python train.py --dataset="regions of photos with short descriptions (Visual Genome)" --method="simmim" --arch="convnext" --inner_norm=true --patch_size=[2, 2] --kernel_size=7 --residual_init="scaled_by_depth" --optimizer="soap" --lr=0.0031 --shampoo_beta=0.99 --max_precond_dim=1024 --lr_schedule="linear"
Rows from block 3 of a small masked image model, named by matrix and row number. Rows with one number belong to one neuron. Each number is 200 + 30 x the weight over its row's rms, rounded and kept within 0 to 999. All counts start at 0. After the name is the row's rms in percent of the matrix's.
After each neuron's rows are labels from the 100 images, of 14848, where the neuron reaches its largest size: "responds to" is what is common among them. Only what is clearly more common there than usual is listed. The data: regions of photos with short descriptions (Visual Genome). In brackets: how many of the 100.
# gate: MLP gate (model.blocks.3.mlp.gate.weight, 512x128), inputs 64-127
# fc1: MLP up (model.blocks.3.mlp.fc1.weight, 512x128), inputs 64-127
# fc2: MLP down (model.blocks.3.mlp.fc2.weight, 128x512, transposed), outputs 64-127

gate.425,098,200,162,209,262,156,229,226,241,231,219,191,212,186,149,195,239,152,178,203,183,196,146,234,214,138,195,175,200,207,178,208,173,131,201,195,219,158,191,184,169,139,210,224,210,183,227,221,174,168,162,170,210,198,240,192,157,196,250,193,179,263,205,202,229
fc1.425,094,203,225,237,213,173,179,181,177,182,209,211,201,197,201,218,206,223,217,184,192,187,198,187,227,166,205,230,238,247,191,235,177,194,283,214,225,201,211,189,169,215,218,166,170,217,161,244,214,202,203,190,174,198,226,192,240,154,217,154,192,184,204,199,186
fc2.425,093,248,204,198,185,249,220,199,256,193,210,243,228,245,244,175,177,188,184,193,234,185,223,233,180,209,185,215,158,239,165,167,205,211,184,186,213,242,210,207,228,189,143,245,169,220,194,213,197,219,246,236,190,135,175,167,219,229,266,174,152,192,155,186,189
responds to: text has "white" (33)

gate.471,095,227,199,173,201,191,231,118,178,223,211,213,181,194,215,176,196,170,194,184,197,254,211,233,222,138,161,177,244,201,216,158,163,213,182,155,223,213,225,184,194,219,177,212,250,192,193,210,192,236,240,218,157,239,130,202,206,241,275,213,151,203,213,157,168
fc1.471,102,238,192,235,227,210,230,150,199,162,183,215,196,209,177,191,218,210,143,153,185,234,185,192,183,223,240,229,158,140,210,182,215,169,241,224,188,210,240,245,127,163,189,173,158,232,208,188,246,218,151,206,183,179,176,224,236,195,124,205,180,189,234,192,220
fc2.471,095,214,149,199,213,231,209,206,193,208,226,224,227,185,165,189,218,246,176,213,185,236,209,189,194,205,134,204,221,184,243,182,191,187,200,199,252,238,175,241,184,224,188,190,199,173,230,192,149,182,223,152,147,254,166,191,169,202,227,197,243,173,130,195,197
responds to: text has "black" (25)

gate.288,108,201,212,195,215,160,162,227,253,199,154,212,254,229,240,174,209,186,233,175,215,264,143,203,164,169,212,210,201,182,192,168,190,218,126,211,229,180,207,158,191,175,230,170,234,185,179,179,194,215,217,166,157,250,193,202,190,198,190,217,211,219,212,210,254
fc1.288,091,200,192,235,179,241,218,142,184,200,250,238,224,240,169,203,214,207,228,218,184,206,206,249,226,233,228,250,197,214,218,187,178,204,192,209,177,221,182,168,208,239,230,219,197,149,188,145,179,240,208,212,203,177,182,179,269,176,211,175,132,192,244,211,216
fc2.288,088,224,256,151,202,254,271,192,209,224,226,210,228,176,217,195,206,225,225,199,183,206,145,193,188,235,212,208,218,212,226,222,214,180,155,200,188,228,256,221,180,160,161,201,186,234,230,224,198,190,245,214,261,239,142,186,217,249,207,152,177,186,180,247,242
responds to: text has "sky" (25)

gate.183,099,226,213,164,192,193,253,193,167,247,190,194,183,175,231,187,171,205,190,258,259,216,215,208,207,205,186,161,187,190,150,219,183,233,255,157,200,221,205,187,219,208,146,204,171,193,173,189,224,203,204,229,222,175,259,222,147,144,220,178,239,183,230,235,230
fc1.183,089,190,141,224,215,189,241,238,226,239,168,170,214,173,246,209,209,225,230,219,199,156,186,150,234,208,214,223,214,184,262,253,203,153,278,191,164,209,197,222,171,218,192,220,250,216,191,268,195,214,218,163,190,231,193,236,239,181,245,158,168,202,216,189,166
fc2.183,113,177,194,151,183,262,188,188,214,206,202,184,189,163,203,180,170,216,192,245,211,243,224,241,130,154,168,191,172,169,152,170,228,121,194,179,197,206,200,195,168,181,204,191,185,192,236,200,199,177,126,137,211,259,240,201,164,210,208,187,196,187,235,160,190
responds to: text has "red" (26)

gate.209,107,225,143,208,237,175,209,190,203,162,182,198,197,219,200,207,173,183,164,209,170,168,260,203,180,220,214,186,193,252,287,169,160,204,154,131,153,230,200,182,274,181,141,250,210,231,180,186,194,206,208,220,222,230,163,206,250,178,239,195,212,197,198,222,146
fc1.209,101,178,256,217,215,191,224,205,165,167,234,187,142,185,253,199,148,253,209,154,197,217,213,184,181,221,197,213,236,196,227,227,261,194,153,240,176,209,179,205,175,237,149,254,224,160,197,224,157,212,213,178,217,206,165,178,191,202,209,198,217,166,201,181,183
fc2.209,098,203,246,186,191,223,175,207,192,167,197,196,146,258,167,156,204,215,176,204,148,186,225,255,220,253,224,220,183,209,199,209,190,122,215,130,211,169,219,133,206,214,190,208,232,153,121,190,118,174,176,210,245,213,225,175,200,196,222,155,183,271,178,203,207
responds to: text has "white" (28)

gate.394,100,166,184,180,118,165,213,198,194,229,152,193,210,171,168,260,198,257,226,159,183,181,242,204,194,245,184,234,188,175,176,236,177,172,241,169,168,173,229,197,204,229,161,210,235,186,243,232,227,218,178,220,181,198,151,229,145,248,165,176,237,227,186,229,166
fc1.394,099,175,231,238,199,217,168,186,184,234,187,206,199,198,192,121,158,202,203,210,160,165,202,217,200,229,240,206,217,154,172,213,213,236,211,207,169,148,204,202,184,185,149,198,186,237,172,149,225,254,165,141,194,250,196,168,99,167,198,157,188,196,181,212,200
fc2.394,107,209,218,248,212,201,225,232,170,195,209,246,225,213,197,259,196,171,215,195,191,214,201,210,166,204,237,135,184,219,241,162,187,197,203,203,226,234,175,191,212,177,205,253,200,227,235,168,248,172,156,201,231,217,247,257,219,208,206,182,196,270,206,239,158
responds to: text has "red" (25)

gate.438,103,154,183,234,178,196,232,228,222,176,200,193,207,194,254,212,199,231,245,203,234,165,156,207,248,234,190,169,205,250,209,173,206,174,191,152,272,230,209,234,258,226,129,228,194,238,219,197,274,260,188,158,178,207,221,212,184,210,233,175,193,231,198,161,203
fc1.438,094,181,243,219,144,194,188,205,226,273,179,241,237,250,211,204,218,239,144,172,181,229,238,204,181,215,192,216,206,194,218,117,196,196,131,179,209,213,150,223,222,235,187,214,195,155,216,217,259,210,158,212,204,259,216,179,212,230,171,173,240,217,193,228,221
fc2.438,080,197,119,187,210,193,243,144,187,237,245,187,200,167,181,256,174,178,252,172,182,202,208,204,197,215,188,214,227,205,159,254,225,146,207,190,239,234,188,164,186,226,198,197,192,217,212,174,191,221,227,186,175,161,175,167,287,207,145,211,211,151,199,164,198
responds to: text has "white" (32)

gate.123,113,235,224,197,198,216,259,190,205,172,225,154,217,224,225,174,178,185,175,189,173,211,191,229,173,200,178,177,211,201,158,181,228,228,216,187,203,177,171,200,278,172,171,222,166,211,165,191,239,162,173,227,236,175,169,185,218,182,188,260,198,244,225,226,207
fc1.123,110,207,214,171,147,184,207,142,240,241,228,167,174,176,173,172,204,287,222,229,161,202,213,222,215,200,173,237,220,189,240,226,182,167,207,146,200,194,222,233,174,190,196,183,221,193,183,210,181,186,189,148,226,192,170,165,235,250,142,216,177,204,205,221,177
fc2.123,094,192,179,161,201,206,206,164,206,190,188,195,174,210,188,198,206,220,141,211,239,189,153,170,183,216,229,185,195,249,184,176,198,180,197,221,207,191,99,193,218,226,176,166,231,250,203,193,183,196,173,192,193,165,270,186,215,254,193,156,223,183,171,221,207
responds to: text has "white" (30)

gate.124,098,240,192,212,132,241,184,168,165,194,196,225,198,204,242,174,168,207,176,209,230,223,220,211,179,172,210,172,188,218,222,184,168,215,209,198,165,209,188,249,244,200,135,217,238,244,250,271,210,156,153,146,239,204,176,190,194,226,185,125,250,248,214,236,233
fc1.124,099,191,172,223,197,215,204,196,216,189,189,134,203,200,217,270,234,171,195,216,199,258,177,162,172,234,207,178,194,180,172,126,234,181,181,217,167,266,190,228,212,182,196,167,263,170,201,190,212,215,174,207,177,177,237,189,193,166,197,154,187,216,191,157,190
fc2.124,095,234,209,188,181,243,175,259,179,210,186,244,139,189,207,210,198,182,189,190,185,221,227,219,215,221,189,175,183,179,183,184,215,172,199,157,192,197,227,172,234,223,173,276,222,208,190,238,177,156,215,274,148,165,141,212,230,208,185,227,172,216,220,186,182
responds to: text has "red" (25)

gate.66,097,249,198,189,214,176,186,201,220,169,223,211,216,161,198,203,194,240,242,249,190,209,217,184,228,210,209,172,198,220,160,209,124,178,173,191,184,194,193,164,126,201,167,211,212,214,180,200,198,194,219,198,197,183,253,248,182,247,147,236,159,137,189,238,197
fc1.66,098,259,169,195,174,220,176,211,192,135,225,257,224,202,206,169,227,214,165,230,201,229,226,231,246,225,173,124,223,163,176,177,200,254,208,197,184,192,248,149,193,164,244,175,199,193,200,197,205,218,169,176,182,216,177,203,200,198,182,186,195,155,226,157,195
fc2.66,113,156,207,190,176,139,185,211,204,229,207,181,198,138,170,205,184,157,213,256,193,179,236,181,161,205,181,230,249,267,209,151,187,164,204,206,166,212,152,248,235,210,217,225,198,185,132,152,188,229,173,200,164,217,219,204,186,160,192,202,165,190,183,164,212
responds to: text has "red" (27)