config = dict(
    dataset='regions of photos with short descriptions (Visual Genome)',
    horizontal_flip=False,
    mask_ratio=0.5,
    beta1=0.95,
    shampoo_beta=0.99,
    precondition_frequency=32,
    lr_schedule='linear',
    final_lr_fraction=0.01,
    weight_decay=0.1,
)
Rows from block 4 of a small masked image model, named by matrix and row number. Rows with one number belong to one neuron. Each number is 500 + 25 x the weight over its row's rms, rounded and kept within 0 to 999. All counts start at 0. Numbers have three digits each. After the name is the row's rms in percent of the matrix's.
Before each neuron's rows are labels from the 100 images, of 14848, where the neuron reaches its largest size: "place" is the part of the image that holds the peak. Only what is clearly more common there than usual is listed. The data: regions of photos with short descriptions (Visual Genome).
# gate: MLP gate (model.blocks.4.mlp.gate.weight, 512x128), inputs 0-63
# fc1: MLP up (model.blocks.4.mlp.fc1.weight, 512x128), inputs 0-63
# fc2: MLP down (model.blocks.4.mlp.fc2.weight, 128x512, transposed), outputs 0-63

place: bottom right
gate.8 116:483489470540498478523504481539458506526499508502533477516472482498476482540528466501456469509501506490512494485489518463513485484465515531485491565511527465491503476503536512459498492520486464
fc1.8 089:503541466514467530475484478495497542493502515473494511530493517505502498546456472478469494480478535514483464508509526538516493478461529540513491512498512480495495510497529452523475507539487498
fc2.8 098:434466439477521485494469553497482489471450477524499517454544520482427505502500492479476492506481487495476511500477515501538496515505463471485539471506493478501517483482458459541525476500499481

place: bottom left
gate.431 095:543460471523503511508482529485496526454548469478508480502519510505516566490522521526432510474515509573498505488524483466537507529522515470492531521455516485482512496539515512482488489495514529
fc1.431 098:496498514514553497504497495485500509488484448481478503482521518497497500503493545551477494523479510497459489516500500450483460464527495489502504505514521523467504524470487483478476529507469524
fc2.431 100:478492533538508488466499503490486500533485527519535511517523490483503539498512516494458513541506482506457502529509501515488525496500532525526495454531480466528522498510531511549537554473461555

place: top centre
gate.441 091:478495538476490500490481512467502522525482526523503542514505493501478496486533522538531519483478498523496507496461537471496523526502483495491493553538497453459507541500519454484490543531472544
fc1.441 094:505527508511487516524452475476520506455488481514501544499493520490497442493437484467507501514468499469488506500515534495515468523475513521521502508458480496522523468453482496541480514523542508
fc2.441 095:496468497502534477495465479498511489503479491538527467487498532475496486484532472491501515468517476475506550486508540515524534482466486502461526494459526457496515476527518520526503491501510468

place: centre
gate.95 093:509483484513522469513483527450554500562509509539496538459482503446500508488519510513473501517466448504525471501499428484487483471506502534484500482473499532533507511494502548508537536490500475
fc1.95 093:494521530481476500466533482524547466509511496530437516495497528542511527529494497479510497527494506502528506491523465491514497500535448555479493474538475489483557442480505499490503474475465477
fc2.95 103:494538490489482514455494540484447463495471446493507527530506485526554539505526468540501530513442522503511517515504485525474502484503469537455523472505476496458492528512516468547504479499495541

place: middle right
gate.189 096:481490527474487506558489512466487512489540490504512462488432516510553481503517491531492497503520468536490489519528485535481475528487500520516485525481520476484465514513560472503503499514516521
fc1.189 100:501470513476477548480518529480488529495526487539504542485537464509492527535504508509512508472520501523472506504491532515515524510509525501484480506452511440482484555500476492541506483524460509
fc2.189 095:482502511465516471473493516518528513473471474496451466460513472507470480480524459536521513493503509522496504439479488442481499519501495523533521503501519519509490487535506487510473516469520499

place: middle right; middle left
gate.199 107:548523517480475479505506518512503493513509490516478473517516495481533492487484464515480462486518493476525480474479489478437471485546468485520486471434453505530482462543505476453551495472547484
fc1.199 112:520517491491491499510470494527496530488474482542493511476476481552476552470533477426501547495458512539498483506473496482475520488487479545512530470515560481485511505514524484518525476531530515
fc2.199 102:485499477481499540502490507476460492502516500505512487513524506475458542555505479526455483503508493482485486502522501484549483505513514540506487536517488453501520511518511490484519491484490490

place: bottom left
gate.398 100:468488515487519538481578516477506503511515477531507503505538505503479497529503518438507487527492488466505496479479498522497472530499537495552559513484486518495561479506463527495506539491470527
fc1.398 099:483459473517492543484517461509500491482449499492542483482540477525415475523490478515484450477506462489458497478486515499554549491528479503484505509482500527484467454503473514526505478515461518
fc2.398 113:509483485465521478482460555466543467501459496518495501506508461533503495547557483511531496499468474512521504502459505485479493507474493486533510571532505518521491498519506481509471475473511466

place: bottom right
gate.296 103:489505450451446479490500510503537532501489473494495502539486511495506507495489511540495530543516490509498472466496461521496454487480564492512524486501494517532535508528518504520489519462486501
fc1.296 105:489456505470536525489504462500503483480475485554497503532511536494498520480493478538514481512483514506504549492511536467456454524486513477487533507454503480518493495489521489477503490505496434
fc2.296 094:510478497486499511513485503506497540479558529511536478506544500480525507543495531512499490472491482481521499466487503511489479495517524522501528493495520495459558516473480498476516529541529480

place: top left
gate.475 098:483538494507490497532556552468479491491472491502484470489514514531459508507509501484521488543517483505484518477501500545472477500449488492527518498505522468493465464515516531428540473487547467
fc1.475 103:498522488505464460463524508483549491493547506500480510464481517495494526494451538522502530495495468490450478490488510504467529439510510480486459523478524477508489512462526494488511464477453497
fc2.475 103:495518494516450508479529520493493462483512482510489514521470478546483489490462475536555524495518490496528495511477517488494564441532538506521503526491459483478553486499539562500494516473500463

place: bottom right
gate.190 098:526523528488537484490469492518513501471527493481492503469475458480543474517485491514531476519545474504492493456493486507536478515481503514531469517512523541518501498504490492513481500538465487
fc1.190 089:492478493536527524477542464539521505498513475528490509473525527528527478491513496511505560473512504496503500509506533483535542464567477492506476484487496460493462495475499517462505523445543484
fc2.190 099:462513509473541504499517501503487516548532473518520441457526490510486467519511488503485479486520554516450472524504486488482525534527499528507487505492501506514523519490514494513499510510550481

place: bottom right
gate.256 093:491481522456508496492487535511515513482456492459485549486483486505503477500502506573496519539522509489483494509526494492472471479514531477496518508513502514491501523446486471475514549512536488
fc1.256 113:502480465502496494502483490497522461504546491506492473526546495489536516484486484503491510521552498474530488520532481531428481493515499525462518590504484528542509531490515488513516505519500492
fc2.256 107:501491487482427467483489505482479555508518529486549450502481505524494518487508500487518524539511465552494493469515521521499490495494482513529492506524535520525516461506502502449478489483465539

place: bottom left
gate.277 088:487497478510531463459516505484497547492479533552497466433529517492476490498476509494499527533505536502509457459503463493463515515514533517500510459507489486477473528507500497462539445497534474
fc1.277 104:523492544482509488448515498485511526514500501518499498548471502458539536486530480478514464491491501524512506491546529512474479507472504480506499542444480530496515502471527506507520550499490470
fc2.277 103:525524480534479505510503519500507495481525494527486499514500508538498510504469529511478546526560476531489513445467496491486505472494501510479506552501516494495467468517493521507540535487486518

place: centre
gate.502 097:494528549493487506515470543480512488510509507478512459486453499456540459480449517505492514540507486525488482491545473512473492485523459487464511491538459481528535500467532435462507514493484452
fc1.502 090:528493522511477519541497523509485473495529549482532499521500479494484506498532476502502480465489455474510522485476494500473510454485493508522505477488508481483518508494536485513496484487505513
fc2.502 114:502478486498526487506498442514493469497523505503517457489486492524532523499534508512509514499475501499561527516489504492535507529474473482497533521489467469519504479498438500475485488487510490

place: centre
gate.361 093:492483532535516478519507506495516504550505527547472515505564510517449443497507545491484520541493501494546491463482516485491486528502483512478491474519522461528505485478498504516493523533464485
fc1.361 105:499504505438535504495509478507488498494564493453470525542516475472522509487505506532457526504526494526445518523523445500492492498484552508509484503497465530539488477481474517462489503502515506
fc2.361 101:484515490471494531517567467495488482528501475533492479445507493499471478506490523495520445524523490497519490435525535492449518524549500549528486473491499484502492482513514478503482508514509515

place: centre
gate.396 106:472525517526491491531470449506505511530464526555473516499439449518520514508481482474511519494515489533494484516520519432475571466506478484530477516496511520526551481526503502480490479494527486
fc1.396 100:509481493499453496451524544522479476487532505492490513467512506480475534535464583459498512482514513531529523503505518470551458523515503474484508504504459516502506454444521511518504466473517464
fc2.396 096:466560549488539489486552475521550511524473481467476504508481469482527477507510509544512504507521500536473478460519499516511510512460517498490529482493502513510515502487571468490485480445499491

place: bottom right
gate.237 111:517518514519492513496525523444477484512524521518561526512540524496561557484515480523464526502533546501499486501516498486442494503493494506476480507429488461519507483467483489508521472514524457
fc1.237 100:445473515479478519483562451551526478529475523494505486530496507507542509487503499510490514471487508488507467508515530492504527449531494431476515529495488480458489519530506522541473517475545526
fc2.237 100:529497529518495445514473521459474503481528503467522468519500525488478535472505528503443496500503465499495511523504542478451488496445486520513501471489493493483499457486482507501480529459506492

place: bottom right
gate.408 091:498506498517523506530500482534501521498514511467511509535476500512498523491495550461524540496511510521507443500454492515498503479494513509485519496518491521521489497516479487501518489502509522
fc1.408 094:486503461518531517507464495517463490475509505499501466487458490497475563487473549498494537515488473510485507497511516478494503505503460483507521488510453516539508506517525531497540507488466489
fc2.408 113:492518508514537487533495546508509491528472518523469466475510489528541506505539540520515455469499514487506484464494491479493495486542492476514466512490485528518498476495481524462479562526506492

place: centre
gate.303 106:473486506487524511520495485499518534521504486514422538497471571469474472518550527507501482493514494476530514478498533505499509545483502527471500471497480464498488466514491510503516490518498526
fc1.303 105:513507499478503497490503523484507510509467547511555521482531505511543528534493502467511507508547501493544471496489469507468519543521491464546494474514516491484463457509527532541501522528517496
fc2.303 096:517513476488524491521524521470484558544464466537484498485513501520476489493518523539528495475537495513510486468466530485537504472499447474487517491494517525482466515523503501529494508538485485

place: centre; top centre
gate.128 093:454500509523518473472539510517536503513509454458507472498516555476493468525503489506512506513481535543524528492499503506502510480493501521520538529531483470502483486457459468468480506535518542
fc1.128 107:522477514553528530494505481506479453461478522502543525525465468477498478488544481475496565500510479540502481505490442467442519498500473474488462530444497475499490498513469502477516509549521490
fc2.128 108:490478494550519486485463478524504545548505509524536515526496458479454516489468527477493515474504500486527497511432463499534531497519484534483497445511504467491510543497530497507466522511475515

place: bottom left; bottom right
gate.458 110:527539504466493491489501477538491509531500501527528485481490550464476507491483500512527475530506519474514472496519537519515477520475454530453519483536495519523488515501507484485524464478481499
fc1.458 091:512537513494480535464485552502493495542480470482512502498509485474500525451487512495493446511523483495532491485460485471472493512469572478502511538495531477500520494494535506532504544523502545
fc2.458 104:514526495466471469511470494470495471482481513537487501488504544486432505492491507518526508450535480492485519498490505482478487464515520518476534473479538496554477457509539527488506521548484520

place: centre
gate.269 105:500526487509502506515477517518503494501554524456493493527464510507462484488488478534459467461490470546498511497512519528520537521495519475455451494506423495522508528514493500493491533511539501
fc1.269 098:503513547493490472454447510503502465498522497498512507518522514443514521490484499503493532517474508457522507523509496470518529452501506513543534510519513487498470516508474443500484518492483475
fc2.269 100:480506526530469543515519520522431492512471482467488510508500465470489517462474468508465459513515466513512473510490497498486508496455507541525496529482497508514530480445451528508494499497530518

place: middle right
gate.94 104:536525524520470444471517479510490519509511528515514522497529533488509550537494536465506470501470515481477489493485453486503488501458497465528506503505515520512536508539515490467526485485533540
fc1.94 097:495530503499521519530506512473516475539487437500476468472529478490486538522512520494530475498489539485497552526514527504504517489468449520492494554501507494503504492509474504515504471469513505
fc2.94 106:496520507509513484452459491529477508500482522515449491513505468498481514495516494521501528472457558520526520575529505471453472491536513501513456499445516468485479531519494520522522493496512512

place: bottom left
gate.362 102:476482505533528536490522509473506516475480507496548501537504480493512519481546555505555535503453487503494492506459512518495539471493460530519492523557480556529520512546518458531513533487497542
fc1.362 100:492527478530539485552473511523476484533491513518491501528528514500469506511522513502477546477467518499553481498508467516493495502502506512494533503470510481484500507484473471494525453541431476
fc2.362 108:487543499527534462518479511441512489481496507519497484512486496463491510539492477536505446454520535503468497491499490527507488471468492495512476473504525489501491526468477529512501541488527507

place: top left
gate.136 109:482501461487522509514502479471491473463509459462473513498505470494475484470498485496548502518532475534460506465489522481475495480504532480499457528496505515483486512489494512466490502513507555
fc1.136 095:443482555512521535503524563482516500560490468500493504489503496474454486525508499503493494492479504461541449496462543461476497474468446474511495487546507489480488511469455474489482512515531497
fc2.136 087:535485485515485496462500493515530482515452470499516553486539510496493505460512502500499508468512470540468527481502499505526554458495525501496518514528551508479499476490520528475469487497525480

place: top centre
gate.182 106:480510518495477470504474492485528521513506506505464506498491501479491490528473498501495526532509490518496510474489519476468527555525502523500520549503513543511478485461434466494463520495510486
fc1.182 094:493542488505470469481485530491472494475467510471492504526537534503513461515498455503494501510494464540473541520510525486504451522505525521496461502523470482497519496567502502521511509511510507
fc2.182 101:521499484497540503485511530517505508488501477498466546503520506485532476545517472516500453475515491486528476474533517555530486495476476514485504493499538520473526498476420525491505464484474493

place: bottom right
gate.203 095:480505520519530519550526509549512507481515506488537556502544476472513482459502519506476529489530535523483490474468511474471515486501493489528457470505512502494511490537509504551504452518525453
fc1.203 101:480493458462484500501557545524513552504510552479515486520493508470559509475512506501450514496483471484534533486512485507539481498476531488507537514508512463492523497514512438469504473548543488
fc2.203 101:505508495433462499506513506479521504497524516512537502461513503534506474480502500460511498503540477536492514500496515477467485480533497483508481449480500502513520467516487490500533503517545497