Rows from block 3 of a small masked image model, named by matrix and row number. Rows with one number belong to one neuron. Each number is 200 + 40 x the weight over its row's rms, rounded and kept within 0 to 999. All counts start at 0.
After each neuron's rows are labels from the 100 images, of 14848, where the neuron reaches its largest size: "colour at peak" is the nearest of a few named colours to the mean colour under the peak; "responds to" is what is common among them. Only what is clearly more common there than usual is listed. The data: regions of photos with short descriptions (Visual Genome). In brackets: how many of the 100.
# gate: MLP gate (model.blocks.3.mlp.gate.weight, 512x128), inputs 0-63
# fc1: MLP up (model.blocks.3.mlp.fc1.weight, 512x128), inputs 0-63
# fc2: MLP down (model.blocks.3.mlp.fc2.weight, 128x512, transposed), outputs 0-63

gate.183,213,189,154,138,178,149,228,196,116,153,203,178,250,242,244,188,185,179,171,269,220,141,231,224,190,140,174,118,263,205,127,228,199,244,181,185,110,132,241,223,230,196,222,159,162,224,284,183,167,236,170,169,156,166,163,142,244,204,245,166,193,227,239,218
fc1.183,254,220,165,148,247,225,232,209,210,212,213,224,227,177,202,234,204,199,201,175,152,180,267,214,255,247,169,217,156,167,181,220,197,207,260,220,179,218,188,194,231,254,358,179,269,261,162,236,187,205,147,221,175,209,215,258,152,182,210,189,193,233,254,180
fc2.183,169,150,175,148,209,224,160,167,261,148,193,231,235,200,151,209,189,232,263,291,257,163,172,252,168,165,166,141,223,240,279,195,157,261,241,223,175,149,162,164,169,252,217,203,171,170,198,168,211,258,221,253,249,212,228,147,196,195,162,186,173,240,184,172
colour at peak: red (34)
responds to: text has "red" (26)

gate.438,191,185,176,168,213,197,136,139,212,256,246,143,197,256,243,190,200,205,177,188,231,196,193,187,253,227,119,210,219,159,195,212,148,193,178,201,161,206,198,184,208,167,163,113,172,200,148,146,131,164,235,194,212,208,196,154,163,164,286,193,116,234,169,149
fc1.438,217,170,244,191,176,233,164,176,152,198,213,204,183,259,268,214,206,233,254,101,207,190,202,232,204,203,117,221,136,196,242,207,220,222,212,245,193,208,131,250,181,248,244,183,228,80,179,136,136,241,230,207,221,171,171,227,200,192,192,207,219,208,182,212
fc2.438,220,182,232,224,195,223,205,154,126,282,216,210,210,222,155,204,256,170,273,187,207,187,216,192,216,163,157,226,271,173,225,185,187,229,183,238,256,150,190,217,192,261,180,212,239,180,254,251,153,270,280,191,165,126,182,186,223,140,132,246,165,167,234,195
colour at peak: white (93)
responds to: text has "white" (32)

gate.124,212,214,222,202,271,178,181,187,183,252,155,214,158,191,238,188,200,262,156,182,222,286,288,201,164,259,214,159,170,153,139,269,225,188,249,204,241,187,225,214,200,204,130,235,178,176,168,204,184,234,179,200,201,276,232,217,235,237,212,186,232,143,207,197
fc1.124,236,164,224,189,192,255,209,207,205,230,171,266,162,231,271,117,214,146,180,252,168,183,228,173,171,187,234,109,94,233,187,218,194,175,158,137,162,169,124,193,138,202,237,223,243,129,211,189,239,217,185,237,275,185,165,253,179,240,179,133,178,229,212,149
fc2.124,180,246,245,218,157,96,153,259,267,193,295,237,220,152,153,186,196,143,227,196,192,218,196,173,139,213,191,240,220,256,223,213,202,222,220,193,132,144,188,172,138,162,247,165,192,229,218,252,274,228,206,227,201,184,240,253,190,184,217,256,126,198,118,233
colour at peak: red (43)
responds to: text has "red" (25)

gate.209,185,136,146,269,227,173,207,231,199,224,205,234,178,239,190,241,190,189,118,160,232,154,209,228,198,186,192,174,215,216,223,201,212,226,272,153,186,172,219,224,207,216,234,172,319,196,194,242,145,140,205,238,270,132,251,171,185,222,191,244,183,231,177,198
fc1.209,149,238,194,107,266,144,222,228,177,104,144,144,215,142,132,179,205,147,175,196,211,262,176,222,193,236,216,125,149,171,176,235,252,217,256,202,206,222,172,263,214,201,216,107,157,214,125,232,154,203,156,181,194,216,204,197,245,204,193,279,205,218,165,207
fc2.209,153,176,218,234,178,197,219,169,162,140,173,164,131,150,237,207,210,210,186,229,196,206,192,267,180,147,193,213,203,225,200,252,197,217,121,203,235,227,221,203,220,254,186,242,209,183,202,186,206,168,236,208,173,224,185,307,165,117,218,192,231,194,211,182
colour at peak: black (48)
responds to: text has "white" (28)

gate.66,182,223,239,218,160,282,148,115,187,138,177,190,237,202,139,234,249,221,245,168,225,209,141,147,214,176,181,214,188,133,268,236,142,168,237,269,265,166,241,164,233,214,189,253,215,202,231,177,248,234,207,187,209,130,240,159,227,167,111,237,220,159,218,257
fc1.66,161,232,155,178,193,108,180,312,246,168,275,201,207,185,210,182,261,169,201,213,178,167,163,222,166,158,180,252,191,203,203,169,127,218,247,182,276,177,194,249,170,161,219,163,231,177,153,221,189,209,128,204,231,282,179,245,261,208,198,260,235,169,278,224
fc2.66,200,192,206,176,162,289,168,212,164,243,169,220,242,156,220,186,249,246,206,202,192,276,262,240,139,204,288,206,178,211,155,159,112,211,196,170,217,185,218,121,273,178,211,167,244,171,178,212,167,154,171,249,216,219,158,217,219,154,209,237,226,299,186,193
colour at peak: pink (29)
responds to: text has "red" (27)

gate.394,195,202,223,156,204,154,217,121,168,209,174,192,164,199,261,193,190,186,222,185,205,268,204,208,195,182,245,252,214,97,240,241,207,211,133,150,196,199,266,152,173,211,231,183,219,228,192,202,131,244,114,122,219,246,188,226,239,198,210,198,211,268,238,171
fc1.394,141,212,161,227,223,139,242,226,170,233,196,144,224,259,226,232,189,310,175,211,219,280,158,212,167,155,147,246,215,225,229,179,191,148,168,211,193,288,261,222,155,186,202,177,190,130,189,224,151,196,147,243,177,229,188,164,180,190,191,196,237,225,162,208
fc2.394,217,185,162,225,128,210,295,169,254,211,227,241,168,213,230,217,160,185,193,250,201,316,147,213,215,223,163,163,193,221,238,146,246,232,169,166,270,233,177,155,221,181,183,152,201,121,155,119,226,225,221,153,288,189,191,165,189,276,197,197,152,176,193,190
colour at peak: red (27)
responds to: text has "red" (25)

gate.288,211,216,175,220,178,286,205,226,192,129,141,147,162,229,189,196,225,266,167,220,125,212,189,151,232,193,165,135,203,194,223,232,232,188,264,250,172,151,233,177,221,188,146,232,230,172,188,187,172,141,92,223,265,185,100,242,205,108,171,191,172,231,161,209
fc1.288,155,229,207,177,153,262,181,193,190,262,229,204,163,167,220,187,219,121,250,168,193,219,185,243,225,171,111,214,93,130,220,207,258,206,176,215,144,166,166,144,161,239,232,154,237,221,172,209,198,276,160,253,224,301,273,198,200,245,183,177,159,172,192,171
fc2.288,222,178,245,173,227,205,134,169,253,202,112,195,210,218,227,187,153,165,192,225,121,187,214,224,263,200,262,192,261,188,105,182,171,236,216,191,148,190,191,212,179,170,166,239,182,249,188,196,163,255,102,168,228,208,171,296,191,246,214,189,185,223,244,170
colour at peak: blue (35)
responds to: text has "sky" (25)

gate.425,175,223,231,197,201,204,221,221,227,212,183,246,241,159,186,169,133,218,250,210,230,167,202,227,259,185,220,220,212,155,232,242,148,137,229,237,127,226,131,180,168,239,158,113,225,199,256,276,149,162,196,247,157,131,205,231,182,243,188,275,136,210,240,204
fc1.425,243,255,95,290,166,179,193,190,139,125,200,148,149,225,205,238,131,181,239,219,230,158,100,175,230,247,189,184,254,198,227,297,150,223,193,166,181,189,189,137,173,233,189,100,148,143,208,167,226,198,201,309,209,195,205,108,243,233,254,212,157,214,186,196
fc2.425,184,140,186,166,254,242,144,238,164,185,221,293,248,255,164,218,249,154,106,241,215,237,211,218,185,190,256,196,180,219,207,226,170,229,149,194,147,249,221,230,196,166,233,133,169,180,144,154,263,237,197,236,241,185,132,239,245,225,217,152,140,195,218,200
colour at peak: pink (47)
responds to: text has "white" (33)